Rows from block 9, named by matrix and row number. Rows with one number belong to one channel. Each number is 500 + 50 x the weight over its row's rms, rounded and kept within 0 to 999. All counts start at 0. Numbers have three digits each. After the name is the row's rms in percent of the matrix's.
# r30: branch 2 reduce pointwise conv (model.blocks.9.r3.0.weight, 96x384x1x1), inputs 128-255
# b30: branch 2 3x3 conv (model.blocks.9.b3.0.weight, 144x96x3x3, transposed), outputs 12-23, a 3x3 kernel for each
r30.9 102:517521467479464566646519509500575474452498430443530505526642540520510400500506584539457510451503528563479520517468547521464456520507468478513517502507469510484527503447423460527478504547474460478422526467499465466440514451538488457514462504402576386494468483503449563490479540455499483538438534566445581498408555552427502449439569526524443518549505544489419462506501547473483502410568
r30.10 102:473498520479364569653543500617572411472397452579517546452491487456411518540443518436478483485597440482512500574452573508473500538448529426510609510491579474440381502558574554500503559579506383510559476550482475462443573450553569390549461514491468403611496474507528466497460473479444469480485585587455551462485574533512443516538517522504445454549513506506520508456531471473481462501482
r30.11 093:412606503528492550440525418574518474572503516529571471520471517416519432543483431409503491382504545573443530488480579456531465482516443436504528479593523437531593445504458530515444507515416522446519475408440586478422500487436510365526532475434451455469454522557537448594502509483523539472499535530449512533496578520516478513519469494518473501510540462542437495487480459592571501472467
r30.12 098:536491414519447564614434369464526521479397528515557442538545481547443570521479450526444650457487534443564512482507481546538505477533527446564523484524508503546542539467574481495455545469509559509492482611448483475476528468538542520457501566485456537492543510478483494468447460526511517470493389536423454498473479500469478450519502453415498439443488484512433440524482477556480466551478
r30.13 100:454417460474539519505458569494537522547490638514575485455517467563550438458470531533412535516423476505601499431491530455438551517523444583505535496515528496454470397365474523393517442468477561583552543480410430506431415606429470531449540579459522472480515439474448521508424554498556447490421440423470444511425501478560486520502438522511486522537554494498460480449444514552523475438567
r30.14 096:393540453561497462516487518429593500481490493565503488572486473495380447510505508505482448481476491421487505474521409428514440508443378645508557459524572520607436552459495475459451532430489431471511551537447383452477445459513511583448521461535451582471465433462520452441559502506441508510458497502507465459539519435476479508475426419490505485472511442470414465486468538523477446481582
r30.15 101:484511473467476565460569450496509483551601469432519537392534479502455475490508484464492551520500482446487576563492407538447510583488490465524521480510574431548503564538490583583521455508510473597571426445479474563520566484612463480571490544508495493448498485520495479566505540501463542519518565515521517479500507499604512572420545523524488468511502423500521505456483469533437463586479
r30.16 096:452522490543402489483549528496403452502559556510504413511430524545431499480525546503484427591439487538418463384623524489491580505557587498554528533581504612440443486483550471480514479472495537457508615471455583507469549456481517484512537490467494548463549586530545480501510496481533506574488479445543391497573456528511453502524469493516510485479481509478518523476518506510471526575400
r30.17 106:533589474454470513547553539532506532553556571503538489538539458505448485482604439446481564494550496462394578413491474495469483428524485423485463461555528448451536562570462559524499452507511383534500562551516499511464471481561527447413506498498514465496527499526468458453442495456524530475462594643409468490482473472577498552434527459518491492597528485558453466535473496457545532605596
r30.18 102:490492611544378413479482441570547480469445458446451520441527529519451445499504569452478508528470514555573497462467424441578445552495498509569576534469488507572468553508507439615484470632540501542441465563552383499518464503509466501436466523578436512507530560365512544564549581552432493390525424421423511473513488483513549436589498418464541505534514562537488488510541479493464475564488
r30.19 097:517471544506457422531543547493464422540528534416499520508454517584531504433473562560532543524449512558559476515512622547472454441501593527447477482439454480449563525495454435543560477447479479465468509446514616546426465453634489506442560485428474408509512620385452521503413478477464440495519520376419441540493553536438490540534601499548469499567490506479541506498436499486514524594431
r30.20 106:483542557463616531434493449455455593429451371506435507437550598452480535512423447473392422444469521567466446512525502477386527543518485492584423418578405468443568442434504513495509431553510532436469528480513470457441465470508515483434568462529424515472474457515576468416481495475424482489545498460630621473404424462422530475490456504551479517509503495509470494528492471462472528519452
r30.21 098:518387517547540485452494446426517570543527569545403558579416498500427581498392562517510471530473459407536472515531599481555444453560517528444512507486464484524470529418571557423563589516549417472536523518500506430412484517531503504597496433553480472620550481410576467430463500500459506480615488465508465586563474465527502529457505545435444434534537474455527464525396478444586507551541
r30.22 099:511447488516489478438489441529427482470361497517504538478507455550447409584463508443517454433558530585552548469471460414409567514491509439501542507448576510520469513525548475448431441405522480513533495409549437611547499499467451523567568446480587548527497413471523465628453528459563549406528490501478449446470533464472559527557428415533551535474479515502481522450527548544522455526485
r30.23 100:506450498481512500534522497654495476473466541437459510434450523558452462530474575449587598528536446531519583524426411419481531478504497595483469517465519515494450437505453406388487538505504402485533437411477469425565491511513488483579498453489431557565450476510416531501519514585473489469547476476475571438497463481500517575492445452516476401437498449606494527480565441513519524507453
r30.24 097:510486467457561380581447506490530622526534453519572626607587467473411462478457505530544476487483493514490472426536556509560453509519460535494532457565411419475525424450560520387486604509503506556549606594523425487538385515480373488468486467441635468518583537509446440465574525560439462467545569377451591539523511546638419522534578462511497483430421487496409476475463464482555478527469
r30.25 098:484466435455432424491460415510486514486520436547540455424499516539520545514612469456447546625520498447509552454471446561541495417470390573385533625509518473486499470494624488456493464467415471511505567443545547617608510462483623541478488504527574531524488452453561538464480542410505431528473496439539526476520495417411480477486501486547486441453491479493593504519515433482546460582426
r30.26 101:518568536544532499672532473451518490463515533476442473507509413489462512484557511521460499536587502486540520599454609525547486536491408501504640524551380511466503516532534541450490538546479560543532597490547452526520469478601558519495463430487404392500593501535482481554494484508484461472530559517518544539490494491607561543449527602503486452538518440456511453497525553507511455654417
r30.27 100:459449515616464426552468512485436430376483495530539498463523533513505485413432540479397427516504499401534485500526457490539441474518425503435443478563553451525473461432451487482511466556571464500560469469499525438398501515485512538484505508500443512482515488466544514485544513413575523582541493461438473524485527527579502485522436441475484506466479501533508466450525438512501501566504
r30.28 100:520568473504468568487482535621449456488543484426411499494501462462452484442540513519456464495507534485476402456494451453543421589457513617506493514514464470442536540460444613487527530488500480515487496468446493416482503445413517502585539462510512511409438395453541600495480525510434521511440489456506531451497450448504504446535511520466444511455513519481486522451516532487548450475433
r30.29 098:452549459445551404504594614558525438484468469464493446450489477505575440528436517432472555409518456472465534441499499499481450388520569473503530447507524448440617491450463448481487547575461490459407434472509604540500455470447416522472565449446462478490533529524478481493396541505461567488419534516458473491473487513431416518508484446489517502600505475456522547513493502462510535504510
r30.30 099:459492537515527504580542551469439502493601501502528518538468534517664536472496527526495469448560479499593556484528586480544508528484447526425567399573575524483481503435498399440492551526472538593477484586524506534534476601517510533420424487498453463471476512525535514560469488578490490465633441519439432503527563535460483477526502491475508482578526518564421543511517482567532548408474
r30.31 094:578543553480581597474436489522487533468527520561488488609507485487467490464579469504546360494530530506575503498459508506457523506472585525521442481446482514459577600460436441510490447521444476446514421442548449403521462548478482425435464569530472460402502500472466436546516430518566392539432425506492496473567560490460412465548438467559561539474530512370439531511491546522438480436439
r30.32 098:519474567505444510524523501492557500440491464555488474532498498459549515551396417548491383455500499566498444524470448473579450453484527525458485569478431518558436468481601461551530623532513503468485531448509538492542480504597583558575529506515439474399450469433471505534525483466489569537506393429454448592563437552497544443502548606404474510525519498461515545484461487520546486507509
r30.33 104:489528535517412539539443487504532465526465409410525473486512544505444431495616505550416487514490479524453596513475458467432431592576524446460453449512556580527518486500396484513467456516564551501463359468494520609454484564508506478492484702490588415502485450600413426484399515461470470506465424536544564470523501539478525448464420502412510550511552507528502460533441472518559478488547
r30.34 101:522434458511492512449489573551535527527494550443481530409411474552460475515454475366468590587491480490547518456459538457441472504528395497474478480398616365531407509470550544450534451459518432475524428555484540520482568571478489489516485426535505498604498480481446534541472430490463492465539499462401446551520552475593523632487462488561520426527495489479521454499496537484494537542572
r30.35 101:482469428443477469445447517426477481626492552487540443453474516402533506495572502466527488444424509466410531429563488468547468453534505422579434514515544479487478518558423444480474447503494590392477432545449499496449439497490494549438455440496407601501469469532469527477428554471556517484521476560458505453445500495524534418456559406460561469451507504468474518446530543483501436544462
r30.36 097:545435465513443518491561510460503532515482502424506502619471545518445420577562597522480601431545481587464543483484502549446479480576406560514481486447453528425470515442535472548538555462533531436464566442495537444467514501595461511542531459507637531505544468477551549455436515476538577513484493444427455562473403577447463579420577472452415592538532472407399536524543549444582544540562
r30.37 096:495502563530558568430528526425528556532507560618525474476568528455469557424454496486518596573464450433541478460506386484483525459478506519503450486491572398468514536522628449517521460588435449490644498417538480550572481451469542492463510436481540550498467513502564444504523478518503491499453504633525495547518485572460458458530468496509411531545515532457518476487431531431551548509502
r30.38 098:518414495525555506545489544444511528410557452491541544486509498542517445534430448552460551493593457447504487506536577495516548426506574514486510499446483413494565512449491471521404525491458475457515497464543647602523482492600458533433459526555449447468550480508456475440506523512446559521487498395463562507523645446550493501493482441540484423582534516439569495504593482482497509576460
r30.39 102:463532476458541532504553453531442472446447364532596523471505497511531479508415502535540434484380461586545523482532486517448496483464482570511514436591497505420501395451397500430499454419569512530491490470528491445452380515533420587403454428525573501525459475640496471450521548540470478487442503578532462481489500487536509488507569486484493549457466503458511475495514555517465500537464
r30.40 102:468460527505543504562529476440653550431437500542505429443458492539486456513550613400506497530507475407491481439478434500528455393483594537494563468424593507448515467555443491593475510528513557506496445526507551598571537479481466558625463590488518482425555563443563522528487409602441656469455545491525446454448517554488464544464409462555531494522525463493420439495532467480528475555422
r30.41 104:485490476457481493389459426488501493578440457478449405426403590466513477537415627529449539503421524509473523493411463503556426396511500545436452487374468467508447459434519473585396508507464551406493516488406578597461474489518479504498469449457474467515470518516521420493519517449439464450539448468455468579648558504483516516563549460507529534485463530480565476519476549541498526556405
r30.42 102:524477544472534629405414466496556482471458487589467487515489502598513480462568434475488487445454459445499433546471436449505515441554415499453466534483566422431458519559556516539498464475453466573514481535546478430409535532418530401471602551546467442488530493550434454548503498448568554470486428589592477563488478433445425427529467496500520492540503505515488495535566550498524485592444
r30.43 099:581476401461548484498419506524482476566546453521443495411514470471492558593499517543484445474550572614467486444533508549489478551485466544493489427500506531564510495543492483507455492473479560507564591574480434427530539519555456452473532493503522497537558419495506532460480482532425545553519475508402488413518518520585512428525494545483623495420494521513511493484412478523455508385496
r30.44 100:479451534438509649565484473478487431455501493527516452441519421530446564408472451471473628528556493411468481593483478506408510499456492565451580484487508389425504562489632498523396493561463450548540447467552474494466508452452544521502516505461418542498517456477513499480452590517556520470467548526491512450492522479485457483459495506495502526493484501522582523513515486458483471537478
r30.45 100:493533398516548491698509523434554582576454482529540382540540481403546475542562596453450456440602529613485541489450553512394511434503557472510584477498462483423625440585526500547454498418555569576530501492492436448499536396451461462523442448462522453516526489473472486528511485529554536608423446520528465433538453451455456573525473488449490487514468493490436481438450479402553541536503
r30.46 099:553511561449504599459508538531608456535557569431429546526469504510492499524453463522463506504440518615539561551479520498492481559477532549487527491562473490558417483518514447452566504489529488512485434471403498516439555519446505508456503509609454522499579511409502574483532490462476574421509427432449485512562446494560462480476505507605610551505492498536488531503506500455582472551531
r30.47 102:513581464519512462535501526504502503492489510460520465464586491439544401540547585539374481474474509483510484513563505416506486562531486502458649516456578460472485522453444547564429626475545605623427525579446541536440449476473525581450444576451466490388579439499451455579535488490539438645485520536421563520537488519617521441499579410530501511445497459535512416475451553514535428468481
r30.48 102:525420449517545527451537519591476577558486554459477525464482555588462535435486425544485506578477519479556469535521541495437499506426428523543482617478580485571410497440502461435487558425462360490458533567446483473465459473533453473550625491447524548471468467607629550478529454522372461515498520447432561530470488462464506512450496524518427562463457464486445447482516477549519546539539
r30.49 098:465469473467463470514484461545480449443442553498483466460436498567450566516490487441527610496406536492520430453448568515471438411548420513418536565440522456573472479445478518452513477477488434476488545532561536462419448435468480484520462457482502496480482489468515468455434548474514533439484529450419571586468519541574548547416486582494435559486475476445529503522498461409531522575532
r30.50 103:480431532489454468439499459451444446538509487531465449492481532448418473519529490506438444519488532461364542466529534526490591482463449601451529484447500509555376393491548436510479519515524537571585627440517458508520471539459473533466495554524458475497457506583486472534379440446518532554502547511447479432501496490465526439504549539482554477490516474508550506513454501528452501460500
r30.51 101:516507529506493596583492569522552497537611476494448458460428537421512536466472534504511438488464556432513555430497522513440544438448482517489505475503494524424454523438468568507477448454582485459520522468597502444504546477467440502496512572528467589439453474525464522495531477516476509545541532531518553480522584461531403504482545459436556474391542512625589443510402523491468419582513
r30.52 105:458516528462522514394498487470501500499435501496528504499437419569594472439471547492533738472487541538545466414479543466531634462558451441445477523475589442468628477486407545506425467516505506464519497502478404496483533522411495438423402500471436425481460553501504501526522500518451483487573517534468454490365492502461420450561367505639490486427460492464493462485391479485550540506430
r30.53 099:579509478506453426498495543515473535489602458545523490468551587491511496517441531511468470516508473539453515530485536470491496457437514447489436432475415610495544584535458447489502423475467526483480625402511560514466485517507487500563546530499549603512444538508422538491516459486514492542636559512547508494524566475549499450548499513479514577465424541397507544455454495540470503501505
r30.54 100:595550508497493558592521511487541492518511582561447522479568503531550511429497525462524467498577481393470487612429463580475435430443464456516464523378450596507545533546571486444538524522508506472499359485594534490468559424470556482514541504466489540432479560473481612515456466548572614487454469402572507501504488493436472496494430506402518529502440504448524499487531516456569470432453
r30.55 099:422502493490456540456557487484495506466440506468513491443434468618548514507377575482486438540493491549522444439457502526473512466590541457430437489532473449470630525526458539412485488518505520458488426542523593439489509470562540487595486465455477538454476520489505469420507489470604501509458502464466472529450536561484532514405496553563514460539451486413440485468502552457519576469454
r30.56 103:502456528504478498473469471498451456514546507504507554486462498558436514473426483447478419447482479492608506551365474457505475473445474438488453473453582391561450490595491518452521512501443414546469431504484457510458444514514525445620482451520558486577539498401489541402525501468562457477522455469443371522502478524544492514416470466526581501526478494484456494527543516462444448670507
r30.57 102:459434467495465482543423543526565608575457486440601472375386443443434513556495517437423532467503470483477560515526461456546475422469443541549400460556510445474499383544487498415453465506498483409515486484575514423409490482481489478548537431450513435568468447496510464435401541438426523523421502505427463573552417493498428586586536431476457527515471517571462514514497534395530470624533
r30.58 105:507412489521442453628483541498521490497447479556620450423523373502503578526573469442570548535481530461548448416484556554411483516412498428519482549405449500513432439591563504429457528391502322551613525520480424472425586459489474472435536478461450597470469493458526465478476525600418512558455581551518589502426428449487374460514530493457478500430471481575439526493545498516505410532563
r30.59 099:481503594460506444443545477534513464522577461473450454385529489573520431380482485495538479469517486532614512413462481540440523585527502600417488517564463461511478532425551440425526517459527461511432577563433431428519566537469452427517549424518497560528467482433525493461534484545571458558528533492534522597490515539497558446483543516627514498505517504504464529534503484497577442489519
r30.60 100:509484508568539494580509470485562519471558438478520537421456525516461466461454495556470469558587468496461544415515480479416565508400480439440548485513459487505465491451515489602430484515525562503533468547515436549556546514453507594456458588475468466505596450405429445533543438627515457424516470645483455568465518501465440580479496499497520395481527528510513492582518510549549549519568
r30.61 102:471476534561490544408458486502486480463535460504400493424579510570545500471411443558543536565470449486480483607467643407562596520484471414410528611434530477597489424546523439512539521493455505482543503468427598465503446469519508536493496452499453452480515476540510448422522446427603458525489438370539448474452430437535517500521472492544401444500531461519495478540451532413534450496515
r30.62 100:476431590448485460552528478412446518476512470476515533555593581476430467570471526445474382492540578511475516461555540515549450533569419641456422541512486422431561547492488472567487548505503623466499503505499480480511504490593544546552441448491572522440469521455492526430442500456600512618601620516528556484523494564484500462495567519535482460452551469505504512518448539448500468491511
r30.63 100:502455454489603464457509529402460484448525609549498458509496519491552485567480562500521546462473505572476507522547519535525530491443465518457533484564468397526442465591512465472522501433428601508553446459482472519582534538549456576555520421496526603506547483446492520498560433511606466613460570505505515505425486531488532441535531488585486499470528504568444517517490550565451472520560
r30.64 096:488519531435529570404439429582480493459567476442500470484517484537365496515429496495472468414528425479442476572445413486554486552513490520502451532385448451532527573477537497501461517478488430588536602466457429507445484450558490426584536439422544429444455480439476478411488521497461472483453479404453454462458401458454514483571460566484519442452489430572448519481516514523424537507482
r30.65 103:473510524524442501513569479568466486516455573614609490535434498471479495513426536487524541456488522555493548505468449433479471531441552573515458453516474426485423437427384536484586454478421437509470450493465486497508472529522471524544477451484534471550453493539405496408502534496507473558536571602563461500442445550462559531513469465496515694468487515392480424650471447472509478462639
b30.9 114:446500427603524485466455508412447357499533609464515462475519508483506445548610504563470456462514557504512526482609533511455452467546557488619527515563587501468492508488560467484473552525590489488537469473494449435639439437548498462480480551506478486500468490490496553484481490524582463489504488448467423500520422465519545508
b30.10 108:528476542483512448443455486524443486563523479489463528524511560528500454485476542522469538493531532529522472515520561457473488436466614504419446434563570472550608683522457567584451456458487563491487478477454479434534457509467410469460510580466484448464426440505453514510396570528492491440518547514501517598449483422452530433
b30.11 091:600548485473541495390418471607552516512515522405413466553621577417544479503463500541506529526515483398407538494496442474537485480469434397587555525641509494471511456560492474489593471549551415460482512539377393546598517526499467532505500521406527523458542458508562464433562528487551515519475509475552545455582490418496503526
b30.12 114:509455476481624596418550518524454559508443430556467458548551581512424488592416576461556455473541452510518439419494458460496579436608599442475506566609490502403398500494508488500532562462488465536586452478554571476495474499444500559502450496529471532531522584496502502467488513489530423528534448574448577573427518484472552482
b30.13 106:487396480395541500576503468462597537527451449473512589534593429436404434559551534571517504546438473479462635465485428529540590398439540452508590464485518478514577503624655497429512527541538478493496542470511387439532516510559481522442466469486475582452456524480442453509550447476505478451570451440420538539504586517377444501
b30.14 099:444502568437509534462505491499612527499546479455461518551532465484505592415362524483525522496519580439513517535545514553429452518488500510463405495440430405453433502562442489458430456462445603481505444522485484551506508495526598488477484468515539475463549530477558490484538507459445479458360489510511504494476514542586481517
b30.15 106:508478488482482537483515482496464514412509446606507530611569453512438528555434518439531569516462435453498553596431439490581487526510553496502477570514400497484500553476481552450495522475563452473475498516507510436479455449454449469545595508428521467426468519502473532438483562468475488484533562593477503511408546596511521474
b30.16 095:545448322399468488430546480511536471486452494430587537465472503469534486573501468655423473584397494446467503469381492532502457442392559442535519463530573507541608507575484443423573496463483351440588431456430421460547484500623539507419453515357407472529442486517555389489536443525528430477574501429438522428487559525393585527
b30.17 099:501448394549498507552507458539496456589520499461462463488454419526561498522570520539542531484497500412471533457560510445556449547532463532546486638525436562482451467511560527503429549500484509452496532506514563440528469516481525446391495513489502445508478440493520518466494614587591585520488521502510490475514442428494492462
b30.18 088:436495588488487500421427450570571556472459536514447429435543584477525576441474432444520506525473450532547508581590485502472538518553439480512431445552593440468472521534469531594516424513558498431484532488487494538526486542485425496481501524541575546415574495485541469446451552526520496592396440530465591436455480442485460460
b30.19 092:459432435523535506475485432472500465485575536527495479590441401506465413541467457481541549460509526480512525431481477479466529484515545475505562514512540531506579535532519475515439518529567431503496492478500531444488434467479493530531524512462431460639510494554569523480464499444541469494496446481466504482550474505582542508
b30.20 094:499500523435461448450570536558522522491477524535546480529450559473520573554502466567496384504539499408487472484516468502497518399456491492463465537466500532539523591533445554583474429494475456400552404481520466568456421438592493425470481534470471541476494460479526451515511397473449440538472490503430511475545515509412523540
b30.21 088:518588571548545482431468454609524461537443445471430556523569528527489584511487449526495440510411538469432577504559528391457520417448529575415563472467556475475535444486529564401589478541530456444514474459448552484448569555528563519535500632530477495471487502471518509444561588454490528484439462485526495559530525505519502449
b30.22 107:537570599470476496414506499507466529579544487403500524422516557453459578604557429543516525464523460534482580524549452482539481511482487472505467424557464442556442515506405526439556522578616489516466594479490479487469518474447540495588503495428569516493550499419504479547566493482518514519504463514498539523442482552481550473
b30.23 091:394498481571528524523495490563514459569588541487459411455498449553536460423506510474532523441574488514540524480473503514529504547583505477459495577504533542587477471483546471503507511478417455537528447489441460529553504588434451532487506509459451488468495447484426575473465444426498510554468538541476397487487599449556473407
b30.24 099:530552481527562536475473401526486408508449556487421523451539403525461455523509439527460454407422472460398485489484485499536537441449447467447500466481531559489485469466541481493568508507525606647518437508450568432419521614462493552615441505521499414493561437561455438560494609549452515449413444431521444567495365507521485455
b30.25 094:500490628457549475411521492530540590424432456543452576527481487533543547482461456496421570463502555496503484505471448384521558519502487519494470520554601485490382472585518492564556442360486474497533550468518531403537452454486621470490479437524508568539507576490474438533560523440573488511508494450567540430526531518491524468
b30.26 100:550502503537514535429458552484434496548539503433474499557487435571457493528423491490516403475587477390585449571408485492450377466534507453398468520550492428517469502466491548552551463517465609487489479450437497453495554559420483508457559589437485487424506508570483554489491574510458482475510549519520491548479502479567501506
b30.27 093:521505466448657473539476454571568518517481480462435473567477550440593569451433471543524444496535529557537512503479469481471480480582478454494469557465517468490510493425389554511487433461397575528567439395506453451506418426625531483436444504523463443499458444472558469485468497517560511531454534527570617467487515464519519519
b30.28 105:484570527518536489512443424541497495547519519447439448588495548572382590514513517473564566510536434521542464566421468473543459543508463581427518610449369529491419434461571507488514528509511533503473516500438568535477504502432483458462525408541498493479586543482464523411461568506474557503511533515490508448408528447531484402
b30.29 094:489491418432505536523517444425555544525555433584484443437470427493519488568555497537582518600518367484479494421515556528486539433384552450492550499567503519524565492604571522415494513567532518517513547451482441551526513548528496519510530440445448451557543571472525509365451541432529553483640517462453448427499514528467509469
b30.30 098:478404449397552459551514443475537506560537543468468505503441503489564478494488510485521378596470444493347496508429558438480494401437528397544420481515590458443517468557558453441594485510539515432520513480523404528556571414577503586473427507441429521485518476479500456509537580414481482550537471504411472452481453513516561459
b30.31 087:489452447479482539475499462482461469516541473535471498601449496555439519506516449414507543415513453449480483519451520455476502533508510531465438618608416574541512506474532560477405561542525451522515549555590534467429498502497584539566575454469470440601441506448513485429508505521555482417541546496434541553503460517517475472
b30.32 105:540404598421493569522535503533576494555536458444423470486489418488469552523487519474540572509573491459602520501543478457411543514540565481445481525497572442479450467456403599518458548429481538550473550436501568484496352476484516465446485459609474446476544551512609547407491577504570532552513449497474530454404501497509489489
b30.33 096:476502488504499469482508470493520588558505543498547486527462547455398405529537551505440434507493471525447548461559458468486527477479480475531481468510515451481497563600530424410406525504528423453584502447469504582533540597527505449498510469409508535560495487531561424386447421432491473521583605635499527472449559469478486523
b30.34 095:536526406455524527475509532422437503499564556489505472455477505481514426515472434534474496454530529528446469560495563450467411544492450536530463491550450517436565511490534477463513534512528491449482450509539568494518523556571523499496510472517470473488510442485523488488372524580448403457494535578522550502418497462495453504
b30.35 107:485509542479495512525465427435598502533405562460513561363623531527517429497516522552470525538494458552487534445572427422502573373481525492569538505494510545469521455441534518608498497503576490477471517516563486552486514421481480466478508571555535508515467500496502553490546429509453430582455506528488456481518555414476428435
b30.36 078:455517558461520492478425421551550436589493479517527458475466530576493452560580488497538509550486493530557452560523521567529510549458461535494427476451519517490542371511502450563496551486534514589503426465479494422514483619511482548558447505536415453496417462452463496511556486495480511442474472465468424462515413374535382475
b30.37 093:515518406510529523454545491443549491518574500550533570421420436521455452448424511517427479501440471495499442497494553492462411493484528561488484586548478469415423539484461477446498522433479360495527463459506643531493429547478442518521535526468409438538511581499522520473383539578419402469413461579449470598444445451493558525
b30.38 090:606513620472503466551489465482566608489465496470391498506498554524510508516474435522437465420568593557525454522537511452506572481501462464429535513503557491507600496435493522511466499423471617509437536420412486469505485483497599564493379482508455476531467518512470435457542550451512511480473488467583462486478508513440481447
b30.39 112:583466490482520623489544469494575505538521530463436449507434492456508501597542509548588464501515505534502461496483535463517551421504615513391454581525480492545442471472457518462453468515456448495529559436566437496510460507547513415478461502588434438490510531514590453473490516493592538561552471513437492509601481509518499494
b30.40 089:421499565522528501513510510566441452490477491517519451431507582562545489424422486497454515591557525536554523440496595492448504466530473498445521514447477487472548484493533454542522498460452539518476430477498459492572610482411522508392571527498414512454476530511465452434498519577484494519485453451520443462395526525697420464
b30.41 105:483498578430517553451502445530554528459518536447384452497434382557544509438510486445524492498470481510479380436517551430419545516487513541483548479484600500430565522495436570462481435443550501487550561480505488476438450493524456453463452575403459436576484555512573487414477454465553441615422472566442522506431508524533527505
b30.42 106:429503439483541461524528475471496418483541475474552442591493557573472559474433496477471563453535434489452521604483512470472488574460451556433434511451499487502438500406562436473536519528518485454461394485567501494567522503471571524491569466584485506466499521502427569512526497544465482495462481512475443548429462447515517524
b30.43 080:478476620525491528581466405554500522493521498422408571515481479534503552569550430443460492563574491586565476518459491528538546409467452494459472435519571432485490521439490468536477430477478577407421580508477487559542491538441484492480506445448575516496520528511460427536437437503454562467467563485442517409414602487599604432
b30.44 104:589469534564528520462544560454452486549510448531520558574501575521424466426478515533565580448484532456507468532535546463489529411488580514420504481505389506589531533519531588522506494307420487460504521557547561460464510528493546519387520547465434397461417558499524538498501566495452440521604551607477585578519474458427500464
b30.45 095:426438533619524447491499463559478525557423461522566550497547573467522489525526564472435442527461434616568465421564493389492581428625504430552554443486541576491474511430497441429459518542509591459498466393436532486503476511502414510403510578524530496426553553442533462490420591531412449486445456416477458494524491475597533532
b30.46 094:513556628475509491493407515554552488504509439497469507480539586548559639452407485491496496466472539456529494503484455502423471485482460419415494525504513463463510477478473488451551516519555492558594475409487434387437505515484624528493470526529447479470538595430547490435605568447498451448581515433620478500526479585539490480
b30.47 109:455533571470465506554432468524475452465465413420508488456469411507510510465425496489536462537567495401526590514429456502470534437579481388421471553494509417473480541519488504534551514480430607526506552585493503482548434474483500491438485524481580449405487502531496422518598455528463508580439491531427381559436488510586506434
b30.48 102:401462519487530478505493489457484488477597505479543479514516589471543499519511439487499487480540495525462522562502515509439456542444471570553527489377479509457532560463546442421510540538536565485446437499430481503523521458538473516447506492620479575450483549496419639554581490472504455485466451503443417472459477491492439517
b30.49 111:534512426454550514466493513461485533542546473514388512540455507519445467491516487487646522526595434551521463582465482468493446523492512520468552534514512422494476467463554522510504519513494501467437515491508649501437413520450479555520475437631465465496526696470483610396436570488478522494569474529451488461407505484490443506
b30.50 094:448452537475533529495447503598605447452485476466441524472463389495583518408446458468428505481444493540519447566484455515480546470466592456514466567548574463467469472472529537538504591479491475557527536498509515418497389570456455417443430474482529417520528455559461420488572580576511490394506446449454491470556475486620513531
b30.51 104:480372481521499519517611491490536483486481531459445404486532494525591524536459485493515521542452499478488549445441506459529473450496648486485481595566509492456520535478455487548468456564563406562435523495533501510455506506420515513414510480416464391424402577642419453450515470529564449427596537513522555495462557526397426411
b30.52 101:486456530479508511474561483527533557507551435552509526464479585546418435531510545437573501474486521485489548503580504569518573460518405504448578566477463531483521515511548454571485378486462487405467536475488473502474588576524510548412569458486456479553541542519569591499513495501483414465537552525469494570571468521483503480
b30.53 105:501530466569504545473477541470510432514551602453573519417520441545502439644507482503478493518489537465548448528471505526531429562532609454583521364495499481517500459516493486537498501500564413535581442473442555505475429633439495506453534625522535471501479465523565469502398414558521510503519400434561391422438512475484483529
b30.54 103:517491465577523538447520454526471513510476478524519465632516531461481470540416505407535535444523507555501471397550497471505500523616617542490575477599511560485473542427475592462443595485516450466481509513580502486565448527476517529478584471517500533648432532438548527413537570497593469531449450528450549547503497458461467516
b30.55 108:509498457431532499449557484504498509487543507492492519454467523468470534531532534477618477436533449522511516502487547448473533355426584482459538492467393503542700537524456502544422453509517418446418464506531466475463478429481427552526537425494468500664421508501594491436376453474557572557515459469436555495486495498427502442
b30.56 098:528551491565507548447528516457420438452562523546497506551497484595500456596481479517548536478526545442466460457470493422487456447461467485474488489493499554571527510547615499491571441487534440567515428597620554516517554562512555528531544511427482471496494522448538586432451483438535444491530533620494487520553496417639531384
b30.57 087:476625584512503482477499431459524474438403483569536499561604508573460521477524518438572638496445615457496434500426498400471481473462499540453479595545529538562566415510577527577542414581555451562478473512520517542539576502484534533471531553485536487444565507495479428468506452420501493462481563528674438496561484424547470397
b30.58 100:476553451482530452483532519477482453457526506504506609535426511571506464546596510608547455506464468492468483541504409524444470512511464410502516436463497418496511541473541391443552516518447568543503436489506437426566470509598437484505526504516450448450555433435555496586519436504470504497524528378439501546537517501431617492
b30.59 092:435472421446470576466501510399500520561517522593505554464470504549442469538413469446458474477502455513527467458457474498466493447446500488543480542555477505497450514517469484509475497512509457519509378471493571440443563548564451478567555490547429479517483507588453476456579548547508449478486420471441550578363467477418509410
b30.60 103:519542498567475450564459444509410395551471516487534471474525513544462463478492568505448529559454514520493476560610552459459516581542485504490552478524498512445378530498527435559511620459507558463492510530520526479690529441468522524459523467527491515544509510496516495450477506599494501499416528522484481596495503488522550488
b30.61 100:528528475504472511444480519478504551458514504440490503609559484538463448512506576484492537522447548512468526518529547482550566531416417471511481419546546500474510511524500595597399516536466503453472380512446464499423514494491545534484574474460542515467419543577559546521549456491488498537507537592458585544479446426475482577
b30.62 093:530491371557501517482505586438490552432440609514476468558438447476475467479529497483501519465490521585560464518556477458548470535557577454563464462540527470524507448616541528520491500476465490470464475464428505560480598421568493497440556469554493544526520459534515532507493551599478519461449406497483414485534465461530529539
b30.63 101:581518433498399507543538501405483522516564555450536517538517468465455483501523456536524512591519504419486568563467467580503502526393522533593515406515490394461464535576593541464509531524552451526460486538544446461642483555593557488502454454527499442466600529451527497512546575552487463514508471466472504557533479479491483457
b30.64 107:433470508422560577435436520452481517548494458625479501486485493456453568450509495351567552463551490459536492520457501450447498563450396472528480573553499575493452517406459512478530547470504471536499468445454647487433445566436487504558577501549484478472480505533497481416477552481478502466383500525477543464450518516590542504
b30.65 092:563558410615513529429532596483496559496469496427509540622469448559475451496500529605525458563544425470450567450496481516507477511589554553521472500458429384500401466568475520408426412522439456456484507507491544487440488462470526473438521487487447474437543372485500457565544524564488452507465478515507531566519484487436422521